config.toml
train_examples = 101725
image_size = 64
horizontal_flip = true
encoder_mlp_ratio = 4
decoder_parallel_block = true
decoder_tie_embeddings = true
lr_schedule = "step"
weight_decay = 0.3
Rows from block 4 of the text decoder of a small image captioner, named by matrix and row number. Rows with one number belong to one neuron. Each number is 128 + 32 x the weight over its row's rms, rounded and kept within 0 to 255. All counts start at 0. Numbers have three digits each.
After each neuron's rows are labels from the 100 texts, of 14976, where the neuron reaches its highest value: "tokens" is the input token at the peak. Only what is clearly more common there than usual is listed. The data: regions of photos with short descriptions (Visual Genome). In brackets: how many of the 100.
# fc1: MLP up (decoder.blocks.4.mlp.fc1.weight, 256x128), inputs 0-127
# fc2: MLP down (decoder.blocks.4.mlp.fc2.weight, 128x256, transposed), outputs 0-127

fc1.37:094146170122137108164137154138133100166140123123120091150153086164124113160169148152095081134098099120100108165046158109133070134122141148145110098158140166101152088160145123115080117111239100162126146105167178109056119121086131140142166147064142127100141142164099116092159091117228135109133134140116127121097121140167123076152120107111209138198133097137068159123157059089121114131130
fc2.37:160080094104115121172129059157139165136145174123099198138122105129142138116103186144111117116114156144199122164137123158127192092077133112129097138192113183108140165142062164153123162132158144179130106070136135157050133122082137132128120167084123098117155110146118074101136135167186088115114093149152112146147137136146068173107092133112086127163172144099127087046122150157102086074089
tokens: "is" (30); "flying" (13); "waves" (10); "dressed" (10)

fc1.124:159112125138173127091153123133141119141161144146089036131087137079103105160138155161111145158102134096120129131105156114184166111106072189127085125116096188147176063134160148136075138150171106107096122182172146135134114123124158046106161132122144100185177156159166130102100139134212118162134093170131126150149126111104136098061069133140125063119111162137098121062150190108143128168113
fc2.124:151095178152126109124180103142062174107144152143076140098130142155147087146143147119143117148057200120164079160131112131125091132124136119114158137132119190155132121085151131162120098105194094071131069144096125183069162073129132071100125124084103165099149179191090164148096116093119132108107195142159109108060126101172123074112090139164093140144137146175109156120166127142175107093103
tokens: "on" (26); "covered" (16); "next" (16); "stainless" (12)

fc1.55:122174127153141135170162126165149110132091123107148123091146122130115132102105101079067107130144158150175142127108128164127182114110113117113037078151136123087196157195130108156116177085105164159174100132093111075179093101118137160147136207107150138114137078101127118118099131136119109154099158091170116099097143151195144117178145078119192126132177071111136081096122061156155159109191
fc2.55:116081137134143035114085144141105153141158146127184097140082122150087120095144164152133110109119129091121104096113117123138106103145123121201130133173173152130076190186141134079124110121140192130167092138145151104199118119110203158155108192107127079135125103079127127104109160119128138167054206117116172168150132070114175136094138115138067090148129134132080139144150092113139060140116
tokens: "legs" (21); "sauce" (15); "design" (14); "tiles" (14)

fc1.243:099127124169153123151139153190116091152099091149092104119126149114118089110110145123111176136132103124118168127136124211129125182149098176100078121136119053100178132187153083132190118095103114159131110118106115122136088077149111161153099168127124105149154129119075186061113146102106095145066156113197126080116130121181164128097134106164153091079147161093186110172118103206179122078138
fc2.243:103097137107123111098115129152106141144101122091155148167110159113098143140175168132129106111149090028090128093080168148188108126096136187145173162144122147073111107149159131120162149149092092117167040074146135115132138136172146189145076141174157123112111112128176171162121187107109066135107166179091152144120065111152111117159033142178123094122119163144116117130130125152171134077134
tokens: "bag" (17); "towels" (14); "cabinets" (7)

fc1.69:104139123103136136187136161146119120160129087126134110146124070160135132076155173110106118104122117093160157128106136149140065226126117097142066062165078124086102142166086128114085191124166148171072103119112080185081144167093153114115133212121121176188150094090122097097143127153183145114125119206135183131132189103145141148080163124133116128132116154105144137090140103145108149096146
fc2.69:111167112100167204143133151106141153155094135103102144220124111170113166172136154060080167110134114121113151133108085114150162133148134106087179138122121131101152101103113092151084095113094140165149129154125125101155095123119152110122171156096116140077082085124148176080123051149100152147115097174096108137131164206078113180170121101092084185111078157095122193121115144112138086092179
tokens: "of" (70); "has" (18)

fc1.131:107128146153110161140098084087168089140163136120097116175173133127162089144105172166133127133162149167132105125101139144111129109088104082112054139121138133145162119208151136145074220133115163155163111142137141095148145061110126104087105119150163177184119125110146111087122135130183133141160071123176132145102199141185172132136097054109156101145093120094082131126099041070108112130128
fc2.131:099125154155093167130128097096126110079088105142125173148120118141119133130125151191115102145141160108136137157209177103089110115163136157148131118157135031122091059190096122099123122087146152148191131077094200094159112139204140166155157068160108067160152100112125176135123085140110175100115120062109150123167119109089122137164173160135072085126148122124104110119137070124107103130143
tokens: "hanging" (21); "many" (18); "sun" (12); "coming" (8)

fc1.3:074150080172112081096140088152152132147088182122109138182139087157167113119095103145175113113119154180088156145121132179165143136121112208091142116196122111140187155106151142120181138146087148119185150069157147131160113117168159126109118136169060125118108136159051075123083084187148140109158125092128073123105145120100107127134119125172149038105179148127093130119096104126104121123091
fc2.3:164070168118142138112084167061142134122162055118108148095109121133101166133095180131051147168118127104158109084112116078103128092094149126168078156068100140111137083167114105161092099129174091115080138140153099171095148131075084141158130110060197129133173123143188173125164145084120133177102116196130156138137119111148092130161099172109146179166098129090164118153167134135154144158142
tokens: "an" (31); "stuffed" (13); "each" (11)

fc1.30:146162132203151132147116098118166110154105133110084088126151076173113124133143089154150144122099114154142113201066162130115163133131116134119092111136146163111167117179168142136101123063184149123115141128177066094081104099086175155123118181089151157148193112120046147095128132105192131164087147099125112118090147092158115110150153137164213131133109102113080108100093036117113124108140
fc2.30:136102104087115125156122039151177170095168158093113132135107074135107099137197149148117119049168179164110099169139131117124117141189090108144160143174147131093167161161102139161174167085140159091128132119098172119090159176081143140182104164138096100108170114109157136165104120198124115127149078074136128103144141120186079142076142105120080114194117106144123126070108126094092096125121
tokens: "is" (84)

fc1.178:154130119151102105139152094079110094145178099114155130142211096172118135114103212097101166098162130126199111094111112138100137145058097132109032124158143098150146115136162111137090182091146089114120114153075134127152121067065191137040163160127137158156124122083127108085126118120151144129137090170151128154175147118203178149152156125118120112126134090144158147140124104134157084144168
fc2.178:095157111136106136121172098150145128116136146117090158132151145182052117195127129183116141132135169129180150148176158147060181101109196159116141116128124073105074099090134067038097174207165161142113136130094145100173123112159129133090149089114103114059137133141132145086125136177130133139162118109117153156130154129086099127165181104090067107105168113142126121162110122097105058136152
tokens: "of" (13); "sliced" (12); "fried" (10); "fresh" (8)

fc1.74:112158120181125121127160115109140113143090138131137084122126107109133093095167067129178148123118112159174138132074160123097184106120125147146109113159161129142214150149149145097115110088142143146096147158144070068138113126070191161142112219139121138136204113136033078098151120122212148135151138137091166157082127120121149090100174151187156145103133097158106090106101065142128115153138
fc2.74:097165146097123088137113059134134182131079114062106083118123109139097116141154127164135113096196156173079138129145139142146090127131099159115172131158194175145169087142152170146213123126120151068127166155146132051130174148093185152122109137164104101167142102088163096159088077157110154099142136041155118129151155121132120131072169151139106126132086080157091148149113117119075099160121
tokens: "and" (84)

fc1.151:077157146094120174179163171139144147128140120097118097122109128126132076090167180102121169120134139082090143161123102138138103192125092124174075075164104120121110155130097148087060160094204113154084083124084150151073145146101091097097146210105130135165150029141128120108145154114179120148141105134154134105140166100171133148082171099136168142177066096154139156132165111147131117097149
fc2.151:092149103117128164115104115123157131135158113167142210147142078128172177141130153110112154104141111119168083101080091196104208087112167143084146221142083106112176090066124105138115107126055127113128161151151112133125086138092121096169172103136144141118104155137125139121133089129103132128111087125120142151093073177114073165185074163151108135102113161121139159060179136116101059135137
tokens: "and" (87); "of" (8)

fc1.120:070130109115084093084152112141146124112130165114100059157087156088139091081149115104153135127105134152149210105155135174103118113160071143119045115200139119170126164132133189114133157115133107107125134086097097110125150108128120076093101167183128165194161081137111074102140128130214108111167136187107118144175211126100132100082148163147143149123080120139096146149101113154109099133148
fc2.120:116123152085160111092130065112156131086131139063135068128118125122135147084133086119138119160164158184099190112149123103153106107093112138109111138130209155210125109108139117140227130175158090110141164103106167071118178127156119103127061119175119102155159102117112086110126094144125101135158143157137089179188197143068085102115187151095144112122130119123091144182123123138110098103161
tokens: "and" (76); "dark" (10)

fc1.229:126123094143106147170168204125083127105157142057136094182065134099134092159121124154110162197115139128108192122109143132152072117088099119167133111122114146097125093144087139095044119123168086138113146088129149120083110128202067130126165131101089142152191125162156118097128154112171137166127106154137138082162140088169140172123053114133134123183105169080153168160116104125132115186089
fc2.229:173147101150073103157106205106139156117108173071142098139106121106135148126103081058132133127133098173137077124148169137156153111156161126168085161136169142139089118116160108112145123119109126138068177181173122148082122148131105077077066193114145151157015126147103085152099195099096143131100093130176109142110119156119157157106149156124155146090118085199120092119101145134137153160143
tokens: "that" (47)

fc1.27:128150115158150111172102111117174122129118134144062070169137110133118123105089091135139134121112164163136158127101129155083195087153087124148072131103104142117193158197153176153096146084110146095142136149154062105169140125123149100136113162131147149220160072091152123096126181122165098198069097122134134156086221100149156087121117091123169151155131126085090150108084102111102114145096
fc2.27:101119125142122138172144069160141080063106147118128124148142131187077034125152156144177065084120156160128163107173148109097165131161095113175170107119154104182076138148136098130137094119122094133171156181119179089177130151141127125139116101161127104160123103138061101156139092181097126165083082095139158111136184115156110125086172144083128091150171115052098111100125127161132075093136
tokens: "hanging" (47); "coming" (8); "writing" (7)

fc1.29:086163098152106131198148152095145162142128151074106069198112121127155107177134121147084158189147119141077169082078137160150120135124111141116141098123115174102143104186089136136091084133129130096160140077136138111092170127211111113126165117126087138150174164145189153101143141137158117154086103144151161093157160097173116137115057135073138097137085165054143192111107126142092117180097
fc2.29:140115080157077086155106210138141165158133195103132101117111115101079128122132081102135180148141112167109086099163171117146129119113164147191126165145157169200082109157151103065157101145137123137083175135211108105092103097120118112097074215133124157144076132142068104136128185153143165116142103106124160063082147155107123135121141138123186113085117103154162133123096094120163133137123
tokens: "sky" (27); "that" (14); "with" (8); "to" (7)

fc1.117:066147150091083139150138087112172113177173167102106077147105116089147116182149117126133123177119085176106123107100175141131099110040111116129115107136122152149112107126088145058096170156151157129135185093140131125101198103137123138134132163165096152143141149162106094125097089179199131113184134148144150140186197130109161148098071073110112098141104110129135174126139109113047180175130
fc2.117:122114149115076152072163082097124111115060149151115083125132110116133150192115117125121126157107103151096076144120159093125154125162140157113096135176182154153119094148135126095144084092130166148142123061143192099114063148071159170151094157207124131159156128117166165181100089172053180090186157151088159069133128170162103172108130104105154120128095127193130122121137136079148133121108
tokens: "is" (36); "of" (22); "little" (7)

fc1.65:074107124171107064143138129191146123113103088087152134155145039154134097101095141136111149128091178142089153159126171147176145136087084252102132075128121118081145122163107100166128164138095097099146118078148092154125122114159098108110139159160082136156156090104140127108115110200182142130142116164136116076134135133147098169169114138143196089115125168133164109080112091143135176086113
fc2.65:107099109170112099120103130110135119075111103058118180137096101153100136086085187110192160166134141145110128129140115135126134082045106136139152192076153159132123097099132081176126175127153126102098150131161114105140110099141158186122121113119176131086095111119178144142112127116167131213112111208108062146090142108151112146152130188184212123112141180160152127128095101087100153126100
tokens: "an" (71)

fc1.218:085142136103101105169176191087103115148162119081152098164069113094142112187150122144079106180092123133115152139089157114140071113096097150161134123120099172136108083090107130087069117145180057110142138094148149133068139139164055110121134173138132162110167113208147130110111160108197135148130141129091131133156157070150152169124066093152135119185127150074139165129120092152083123172144
fc2.218:132099115130040086119191159098120100116124175095115131087105091093127151159142091088112184151115123170142042144163155129131187158131129168178073154131167150165152098144113139089153141122114167144047150122179107129064108148089119085124093179138122107101096141114130062153130191136123140120165103165137103170107112146160124198145141146130125131057107075161089124084126135129127144172126
tokens: "looks" (8); "ready" (8); "black" (7)

fc1.213:095094108153131111165127174136102152146127115091142122163137126168114123138092152144081152101109128140078184148147108179158147163132102186115060056116100186098096098140152105165096153177170067074116165131143174137084128114150081108147135127077124168160223118147090119101122176115169127184120079118102106058118107106126125153165097147143130081126177164140152175144085082134085098106124
fc2.213:166180119138121070179126198127109153114113161118091122135165158197133107095029101127165171145132106142099130091166145149086133093174084080146176100142140177059135118160132168126070149142111142128127152153141152186088143168158117099124153177114090106099067097086126032123129169137087099143158077149133097175139125118117129083137147144124135177147110117163127129160120129126100103112085
tokens: "that" (63); "to" (22)

fc1.10:140157121125142118143120112138172105122137127104161153128149077198215150089090173074134164147121164152106106135077160164131108153100123150126137089125061087102135125120062157147143164106121083086144191090181134194127162117158108107095142150141108207145131045086113083116086075136173148120162094115150129098160162136146133190152108121127144068121122159082174123116131118101132189134112
fc2.10:117116098112137131101123106158096095118107102028148131138068148119159116139090172116166161100097142120129138166159147108099141112067150181151154182109107178124161046095110124106142164102147173147144199127101143157173095083132128120073186145062148138139140114145131143134130106070111152144150124129139104125107118108118154135149115134108184110132201193167192111072116097056134152178156
tokens: "an" (45); "half" (11); "been" (9)

fc1.21:081094072161111126133125122176147116137190161098094106197091121099131127149111129155136096179091144139131199114148175123167120133086091121112118122159116123137146149170103155130089201070077136133126104089116074085146105025180084138114119146143125127184132105122156147115107154132141072105084147158181101118171193090161153127168147108156138129129098172079138099108103150190108173141115
fc2.21:144105117102143198129110110101162086080164137076113162080136172162066163137154122150187098136109137113160157136120145167109072148081168078151092093060167154172096129149094177145140157158068108151092133091141168150125088134150131137161073080128120124176149121135175114174142135146106083064154162128121082140126173084104122122153126195141138103142210090152086106157124127137088143092137
tokens: "light" (88); "lights" (12)

fc1.89:099127083145130163179100126176126076140146103129052122167131089090168159117077130160133162157106140157128165165134102166124132167082154158139128094093138106083145126132099105083144143144115180182127128137098100075140129088144136167166122179107097127214165151155087142099105174116152131157106175124116170067113139044111132149062132086136095067124143178083106120101066123146113143179123
fc2.89:096114098083090072151139122162150118171159159137100128156183090132149100144128098201173137108155111104138137120155129161127098075147113187140189120133167138102096171101051118134131172111105176131123099125089174076141148111153149151081105162125129110158151129111142142171103221168120139103026129154102137149127034067124129157080109125126129121143137089188111157156156121115104115139112
tokens: "signal" (14); "sign" (10); "lights" (9); "street" (9)

fc1.241:149095117168078116141069134100088118085137166124168119117185131173121128158105101167117144152164126088099095107083191161119144149084129140137103058107182168190165188147121161096119141103156138128102085153095105187102191192118197117094163120137145154132112106124058158129185105113083111091151049160116146121130136143113157137074095154141140137094136120146143150130117114111127170204124
fc2.241:128152085176132079124090114139188148127136154156122103093098085138137148125112106135166131162171153132093135097113111126196169103133176117082162135155113108156114106104198168094131107159122140117107032138125069088102091145177053139117090088170186071111136100168113115132110112067187151126146126086124097066069112124185111121118108144125089119096188095111140142121126139105070126130171
tokens: "of" (35); "for" (11); "holding" (9); "wearing" (9)

fc1.100:096148125147108068194150142166147120130100120075164120120139075137112145169139123116083123141096152131115148098103153206197157134110119155132113060128151130064161095180113067099128143101115143099185092099113145104138107080136176132153196182144107125112169146107149115069132093197164095157116179171158152078157150133164100122137105102038144077105129123091102137084142118143102141110129
fc2.100:152068108155117052143124119142121162149163115151146172161086100181094156066149169149136153139139126131133133073122170117138127153150110135169149171150110133142063087116177110099125125180132110111178138086104105075112138101131145146119040087172185143144175093151118090097119161095126157143064169120088132134101114093129162129115157193212149091087168149136114120160167072108078117122099
tokens: "legs" (40); "head" (10); "leg" (9)

fc1.231:107156105159121079112127114204158116159073112120116106132121079158134086083116140131144174131182166122089142178131122177186140147144120198088064171183079097124121114098163118149144185180143103095096135127186080140122131139119100098074123214135115157152149086106073135112086137119136123143169082128167128097112116144129134127135152140184216084110132101150150114129095103151161166086145
fc2.231:097138158140092091103094112180155110096081103126118177115094098063125154071137142124129151170158126099089100087102107103128140047073139105093148146129145115133172105088130084129197107128169091093086102129201101162168078171130132193148139110111121132133083110086174171172126141119169150203187130137145152157110103141128050116112131162172156149146120192144096120128112105144163148102131
tokens: "an" (75); "towels" (8)

fc1.234:098127065130171142153111145173153087158121137142065095161117135080140156136060124160149159151087067163134143153098122207126112133135128103125119113130118073090146160148129159117162126115094133169137122133111112085156107093146100156179106190140148130194162130152095129067106159139101082135052177133191159108126172143123118112078118147124134092105140189077151127109050127193131091073116
fc2.234:086143101109130144157106145184086126163150158096146130154134169130116135151177139164163102085124053049116120083118184177182095103131170126175186147163111101078095144159123143118143185121082130161107086100131165109130124122157154154139102171101171072120111096140140112143141204134112039095054155117127119140169094099163104126105089159123125137139146062130124134160149146119153095075160
tokens: "light" (30); "signs" (13); "lights" (12); "chain" (11)

fc1.170:136123131192136184168122096103142093131158161108084087161147085158101123152132192148129145149110160137152129137077188122123129148047149109122087086120135152108187101193145141119066190062133174162093125144149090110137098050113139158071149160078123160156155089104125104109119120122174121152108131176159135142108126107201139088166138094119186126166122093094111089090145112095109165149106
fc2.170:150102103079116123178054096197157158097114128069091159139097120200107115143145130146093155097125132110123115209170119125159186157150150115158121139111133130126113131180097177120102174096155118165134087103174136169125119128114145190179129130107088116106142139070051190113124160195079117095143101150113132096118149139123088154154126166045077115169146127156120074126131130130091106113115
tokens: "is" (44); "reflection" (22); "leaves" (10); "sun" (7)

fc1.248:097149141184117146176104113142166090131107111081079088119121108133079137112119114147113129126097166180132145151140179160134162137052101131142118080117161137076200152216109122109088164060131143159131113124132064092154106068124104146142159179116140150146157120092123108103119142164183071188104154123135128117097171118177124097162155056110158103159134106104099097111109055151097173125149
fc2.248:129080114137111123179065084139159103100149138101125149110117109209062070162172156183121156082125108103106095104117145151123183136179126107172084118144157117122046096197128185136136154094125127131140094127148147140168110120094234199135097127141155119156137125050096172164119182142120128103114129158127147166127141128125162130118126185129076110164158119141091107121117096123087112135115
tokens: "hanging" (16); "lines" (15); "is" (11); "lights" (10)

fc1.52:159102156119130183070147103137129100144203177153105069158162132065174088098135180100134143123183139150134133103099106144131147127053108133114074133116114112139140123101098106117095213105105146148102116132110211134174138043166159126123131120124133153150134149137138098098083058122161138143166090079144088107188123125139189125116111069125122111155148136142169087132147128088140193168150
fc2.52:116134173136096083181167065110145149114132142126106130139126153065131134123189126160111135125099178108110150122136195114011075154165114108143165119173107145154146103159101116075161164070123152148190146104106163081140109153175138121133158069140108062105121177140154132056143094153152106106133116064174114067123130154125165100140136136130102100095128141173095093098141145149163124082139
tokens: "of" (36); "many" (15)

fc1.245:097147141112103166180151134119122146147160151117112087136111099115113057074151173094115149121115146102099142146103122129121073165142095103157083074161092127107116144144105155076077208119202116160085108112120136142081131139085108117109118204119106167174143023112116109108140129109188118140156091153146162084109188099178161143080185096121120138197078107148128137129158098127130152113126
fc2.245:136152097115145177103112143106150079149072104112128173171114121118142174181136185084066116083139116099165079135119123166118187090104155130092153215166093074144164089088106122134110098133071127130112142134168139144122079143095131112163163147132157162139153114109116159117121120139107172135097069148095126167127088187087086192179060164161120156118164165119127156079144130140099060142109
tokens: "of" (45); "and" (18); "is" (18); "are" (16)

fc1.154:096125116114109069167138145102084117129143146086108135186094119122147117172113167132123131112123119126181128086119140121155075140136086141116110094226134054128183125176135152082105147094156146132144117094106097127102161113135129117084207137087153108140147119089134083113124056140141074090168161213155139137167187171167112085106173138110160116110097108123142193104181146176137086141150
fc2.154:121118129080120121132133119114158170107125139119146114157142151146097104125163127105081208192144154144176131079153142141084118159118093043107081134143077145121166127127134099098179150208110226151115154141087139115130151156136123088149107122098079117123130102086137063129115118137121098137150058218118156163127089153083145136127113132085079108134097174162097099185193100119131097139122
tokens: "and" (45); "shirt" (15); "wears" (9); "dress" (8)

fc1.60:131107087083179101103117188105124158159125073128143068140122135096132130162086085133096088168031110177140182147141104138103100099135099132090116111116125099130125070098124145075121165164144104144101145155141138136116162118123143083161143123141118138190185139123110099118136159149214173156126128173080140154203164161072159132110075107157122132120122213109122145137102154155071096173141
fc2.60:157124175130162138126135137088042157146117153134097083154109121112163095102155068091117122150140121087137110134158149069118085150163065089088072156122136089134087130071123051124154177164143161147112127120159146154178147161130175163090117100111129121128115106125136067149082118120129123145132148177193121106161156122106168161110105060181085165141145163153063136160117136149216119089128
tokens: "and" (32); "double" (13); "t" (12); "with" (10)

fc1.152:149174128122140151149143149145129110128120157120102115180114125142113142068131196061150177116134146073090134175110157170145119206112044174160130135159086105125166107122131140110078147053163058101094118108142119153082135165143099109147160167113124147164160049111079092119070163110177161121139126106154138073107146105187133160089158142136148077137107119143162099146128129156161137066125
fc2.152:123165118131141166153106128109142140096079129178151156156096117092155157106123150099151118134084112043134128122104086117128138130129160154067196189120094082126149100085177096164099096117102153128186077172136127159139120162111084152141166127117067122112077133096119131146138157109096136148166203150082141158125064187118121102183036085143157072115174151122146109116131151108174165159135
tokens: "and" (14); "books" (11); "towel" (8); "cat" (8)

fc1.179:131115102147105097156144168118112117182134103115150098185122071175110129138152167137095104117106093097126146168114151108193115204127084156121091038167095179163137077178155159159077142137200054135074136116158131144062114116108134073090162170059121114146171109126112158127162131126195128111106092168132132120138139086175159118123169183124178127148103106128137105124117125118148114114139
fc2.179:127158151100145111165099142140074200129124156195142112123126144120128175114105162125100150077150148084132173157112139136072199153117136060117181136166146117081149110148136098116081143162149135133143134121121151111116123100107112207174175147091157156108111169128102122119106117199146069108157142179135140107145200182166151155114132100079085123119071110044161093112125151056113153110134
tokens: "of" (67); "is" (11); "playing" (9)

fc1.161:106125159124119168134143137120122135143155144134140137171140181067148107126114147116128147151155132105145168120162154197104165139080129173115113052128116130083145107150098143039126177093132151123136144120074146113150134027158169151152155108149095139140191178093171047103128083139169099145185152144085103104175124048143170143128101064150109123119142162129153083101185122127100149133113
fc2.161:117163139133053072127115091172149170132118180196102136119126114149117196122126096159145143103097141116108128145085161123041157074171142146114090191201125132136099111151109160148123086093109187092176159130097132134176141191133198180118172157153124109160129141121173140128143079111151169120147159067139142105128126135145116098119162164082124054105137114136106131095123112127078130134066
tokens: "of" (52); "floor" (21)

fc1.142:151109120125156111164132160166119092172145099110086059175149095076138112166126132176101139198079098154131116127059147119129092108124132118060134100164121073094138098140103123126163146144136150204098101101128127131170114058122134137149111198105120111131152123146122122036164120112143082184085148166167194143125147127108125060102171136141149136133106186075148110161125065164127119121153
fc2.142:126069119152174123161120147161099161163102125127148111074175138106111129087102133138162155124094104102087117052139175137142080120150127158120193150162136103139159100092153138109070112105150055112109106102136177187113109172152171077094161143115152120129138116144116117129097138134036137132120144070164137108178051111097159155100101169198151124139138085211151144151127099166173131110107
tokens: "sky" (87)

fc1.39:073161142164127139149132145199108128131122149089102097135108133125089121084112133128140106155125188138111195079134164110125151153087055121141140110146124123150224126165139132078067159060123121094091115143159101106147122057148113155091187155135149138151158089087135138117126123150140114106120157105162136080134127106207206074163178098136193117135128092100123088113109108170146186129103
fc2.39:125140156080141122178051112139142097097149207117115138129078154085115164145147167107174144094076082065098062122067113165113133123162158050170142153138137118162112137158164177124126134137130129147120094150197129134158125131131166191180064136131106137163109139069108137132137162123115096116162193133098088111097117152149134073143122179130107097158121085095103073135105112109070155154141
tokens: "is" (37); "lights" (9); "are" (7)

fc1.136:107129135157129114162163135180087147122156126104147102095064162139128046145182118177120141134045118139130152083073158166121165095161109140133124111133066167101114116147092180109104217124152103127089130127183129100109145095110098140088086126125129206127203061119119122135158114092172060135118151161123155085127107092198159114111110121115150125197102117123142120123113114153158157149105
fc2.136:157099181128160142123108148136123107094124108053125133068072166173113169130106171127121116130043107092131102161135138175162136163142143127165125138069102129101130120151128174088149174145098121116123124145221122163039188118150120122167072084101166138149123140065150093163154156130090088165113122168106094104097075169187113115150123190119135113111156108124141080132134184130131101143100
tokens: "on" (58); "is" (28)

fc1.183:084147127095152164171135183125129132159132108104129105142101140137102082082142169089114163120138116071126148115133118161126065202145073119168089063131048125103124120140113156073073166088196134150078086170091073123098141167090113109128178219119131181170150098125116122107153148131181104133130117208161152127137180141164157128114124092128155124158098113139118130072138123140114135099150
fc2.183:115151097124132185143097120126174138139153115125133185195120109147170176155118173091080130122109085112147117122087076169095182052075176110098180216114099109101151099092136118127095162131102086164101096104154132131134092144138113064159176148098133107101102149148123149120134097133105153152094078122163169116131120208101102188140092158100097191134108190098158150125140164136146090146125
tokens: "and" (51); "of" (49)

fc1.97:102107136156100118142126110143141087104171133128099152153139076116188154150083160163158113127105169151169175185149131162155109154103127097122067104182127094145204161206093136129099223081086145151186091093120080141084119077112122091130081137116126144148129063107119117105102102144158123087183108157174104160130177111124091109125180119153160100101113098098107137137136105152106176126184
fc2.97:105134141131075132080159100105097142078182120109068171111132130145137114136122183150139088161139165125204106148183112121130096138117164133121035137092123135166167114145108127156164141140115139135149128127121146154167144159167154172092072099120094124121157116120099077093171076086103065144141188150115106193150145035111089092168154165081092083150142095123079120107119113162108098083136
tokens: "light" (76); "navy" (10)

fc1.70:114071117175122120169154069124155136131097100105089122163143061143128103108119150166113174092127133160124123113141138139202131114093134182099067135178117148097136130197145094148112211108126141165093100114132118155178095086110094133092134229092135127131140131123072123096110146179143051108122157124168133118113150136177131132145158098166147074137138139164140104104091052163155180093152
fc2.70:135088113106128092121129122110144149128097115112158152033129120093092134146118146179121081098086122147105122121138091144150086084137138133136148125136172118077113162136074142158146122189137126114149036071169112096157082147152201123122134155134073124138114123081160158147131175167108148043166225190132159131097114131128161191106147146157120138168173134167101129143131081159154171101136
tokens: "leaves" (50); "tiles" (13); "rocks" (11); "lines" (11)

fc1.140:125155113152130152212104115104182115108140124100063111173158080100126121139090143172118138152090159168137099139090169154118162108097110115133082131113123123092165133190107140135085183087125161131128107121157087126145155100155143110119127149157130160208132091106142076094080149178176123170114125161148140150101194105139129119111151047094151062189101161068078155098104107119085140183100
fc2.140:123129095117076149155136120142159083055130117149105137115168102180095037154132124153151146120068135097149094109152161117132138160176113146201146083106171066160064141176067131126099127103151123185147153123139206162136099130135141114111128090169122154167155101116059162171110091189099168103114116130113152077152169132125096147132133159107155143132179086092158118151152102164107073144118
tokens: "hanging" (26); "coming" (12); "sun" (11); "smoke" (8)

fc1.205:172098066157196161179123111169123097113127101130120112154106070125138160187119093146143149149079107145198162135078128173133175123096154172116165117134133159087164143108105190050142145074108094127144091096088131109120115066131174130151100154108122132167174114164127107113086135134178114109064197109140133111145123075105125133108171088144125092151133148110079113098149126149130176211125
fc2.205:112155077089084114160150152182134135111133127114122133131134151221162111162118068151158146169131139138126111097133167178088192124091143163151187160164146092104086150030073142067140139124108154106146102114119174126119144160138134207124095126175170141186083080121161108117121132098105127117086161052124084125148106089122092149129134117096141148105136114133082149077172133101165102115095
tokens: "street" (41); "desk" (14); "signal" (12); "platform" (10)

fc1.72:115145159113183102170131133168170133126086110129128054109128118081091139095078120120124148165126110098140178147046148180099151103159108110157042108137056112116182097207167156122127137110132121142114133147115074128193114134108114121148157183146173131134157083087128137106149163169143101164130092139154174165096187161124126064106080082076172125131162123106084130096112103108135121096125
fc2.72:166118152170180105203139102135194109126146137133163135148107091103145116103186114112151089090084128115141173130092124121100134148093150109210138127099099146144120193185110098110135106122095164091128147171089114095178086123125118130103112175097141110134166090106069153097070184175082121157061125126167164120107135127143157160082099138154143090183191169066099141120152120102123072114100
tokens: "part" (59); "mane" (8); "collar" (7)

fc1.122:109123103160083154167124161139110133157121164128085093192100154141144100098135143161095156142150172120065203152127121133163172138124127153169112140118082186122135136158134115136103163145185101124143156121161129106088149079181107102126119107067097172169130106160119086056090127108171077162099064118147099067131165074117148148132122085130108043169141144115138160184081110135079101178115
fc2.122:134113132140079102156099188085104167071156140112072103129175095175075144165104120115117114094152133160100127148174116102133095104165086154158159159135192114100175176154115182135097101139152103097137155170124164141121129095192104108101161173069126138095130138139114109144111210145082186099124081134103104124069102181111096156158089154161145170067130110139143090172089163105141125169097
tokens: "that" (37); "he" (17); "she" (12); "men" (7)

fc1.226:139080129132114141196127094145111159099130123109099080198137136098101148114140207144102184105137147172098122103087082148149153120073108129073056137141117154124156093138185111181090179119135095127114091163114171123191090113133119165097142153091117120133137141140103157081098130145162118174177110116175122112085105181179140137141111122166156068182153140159119156129043059132125135094116
fc2.226:188116157158117090132151125167133166057112090144142107090119128081113108145148140137090115106086127154135094029137142148145114126103114100081177173143124134172144103090141103140141116098153141126132049139130161078169048124128146147134204094108094118117079197097122205111098192163116136108148146192132137071118111117139148151145120117147132130154164158157093127168161050143151122092140
tokens: "leaves" (55); "plants" (12); "flowers" (11)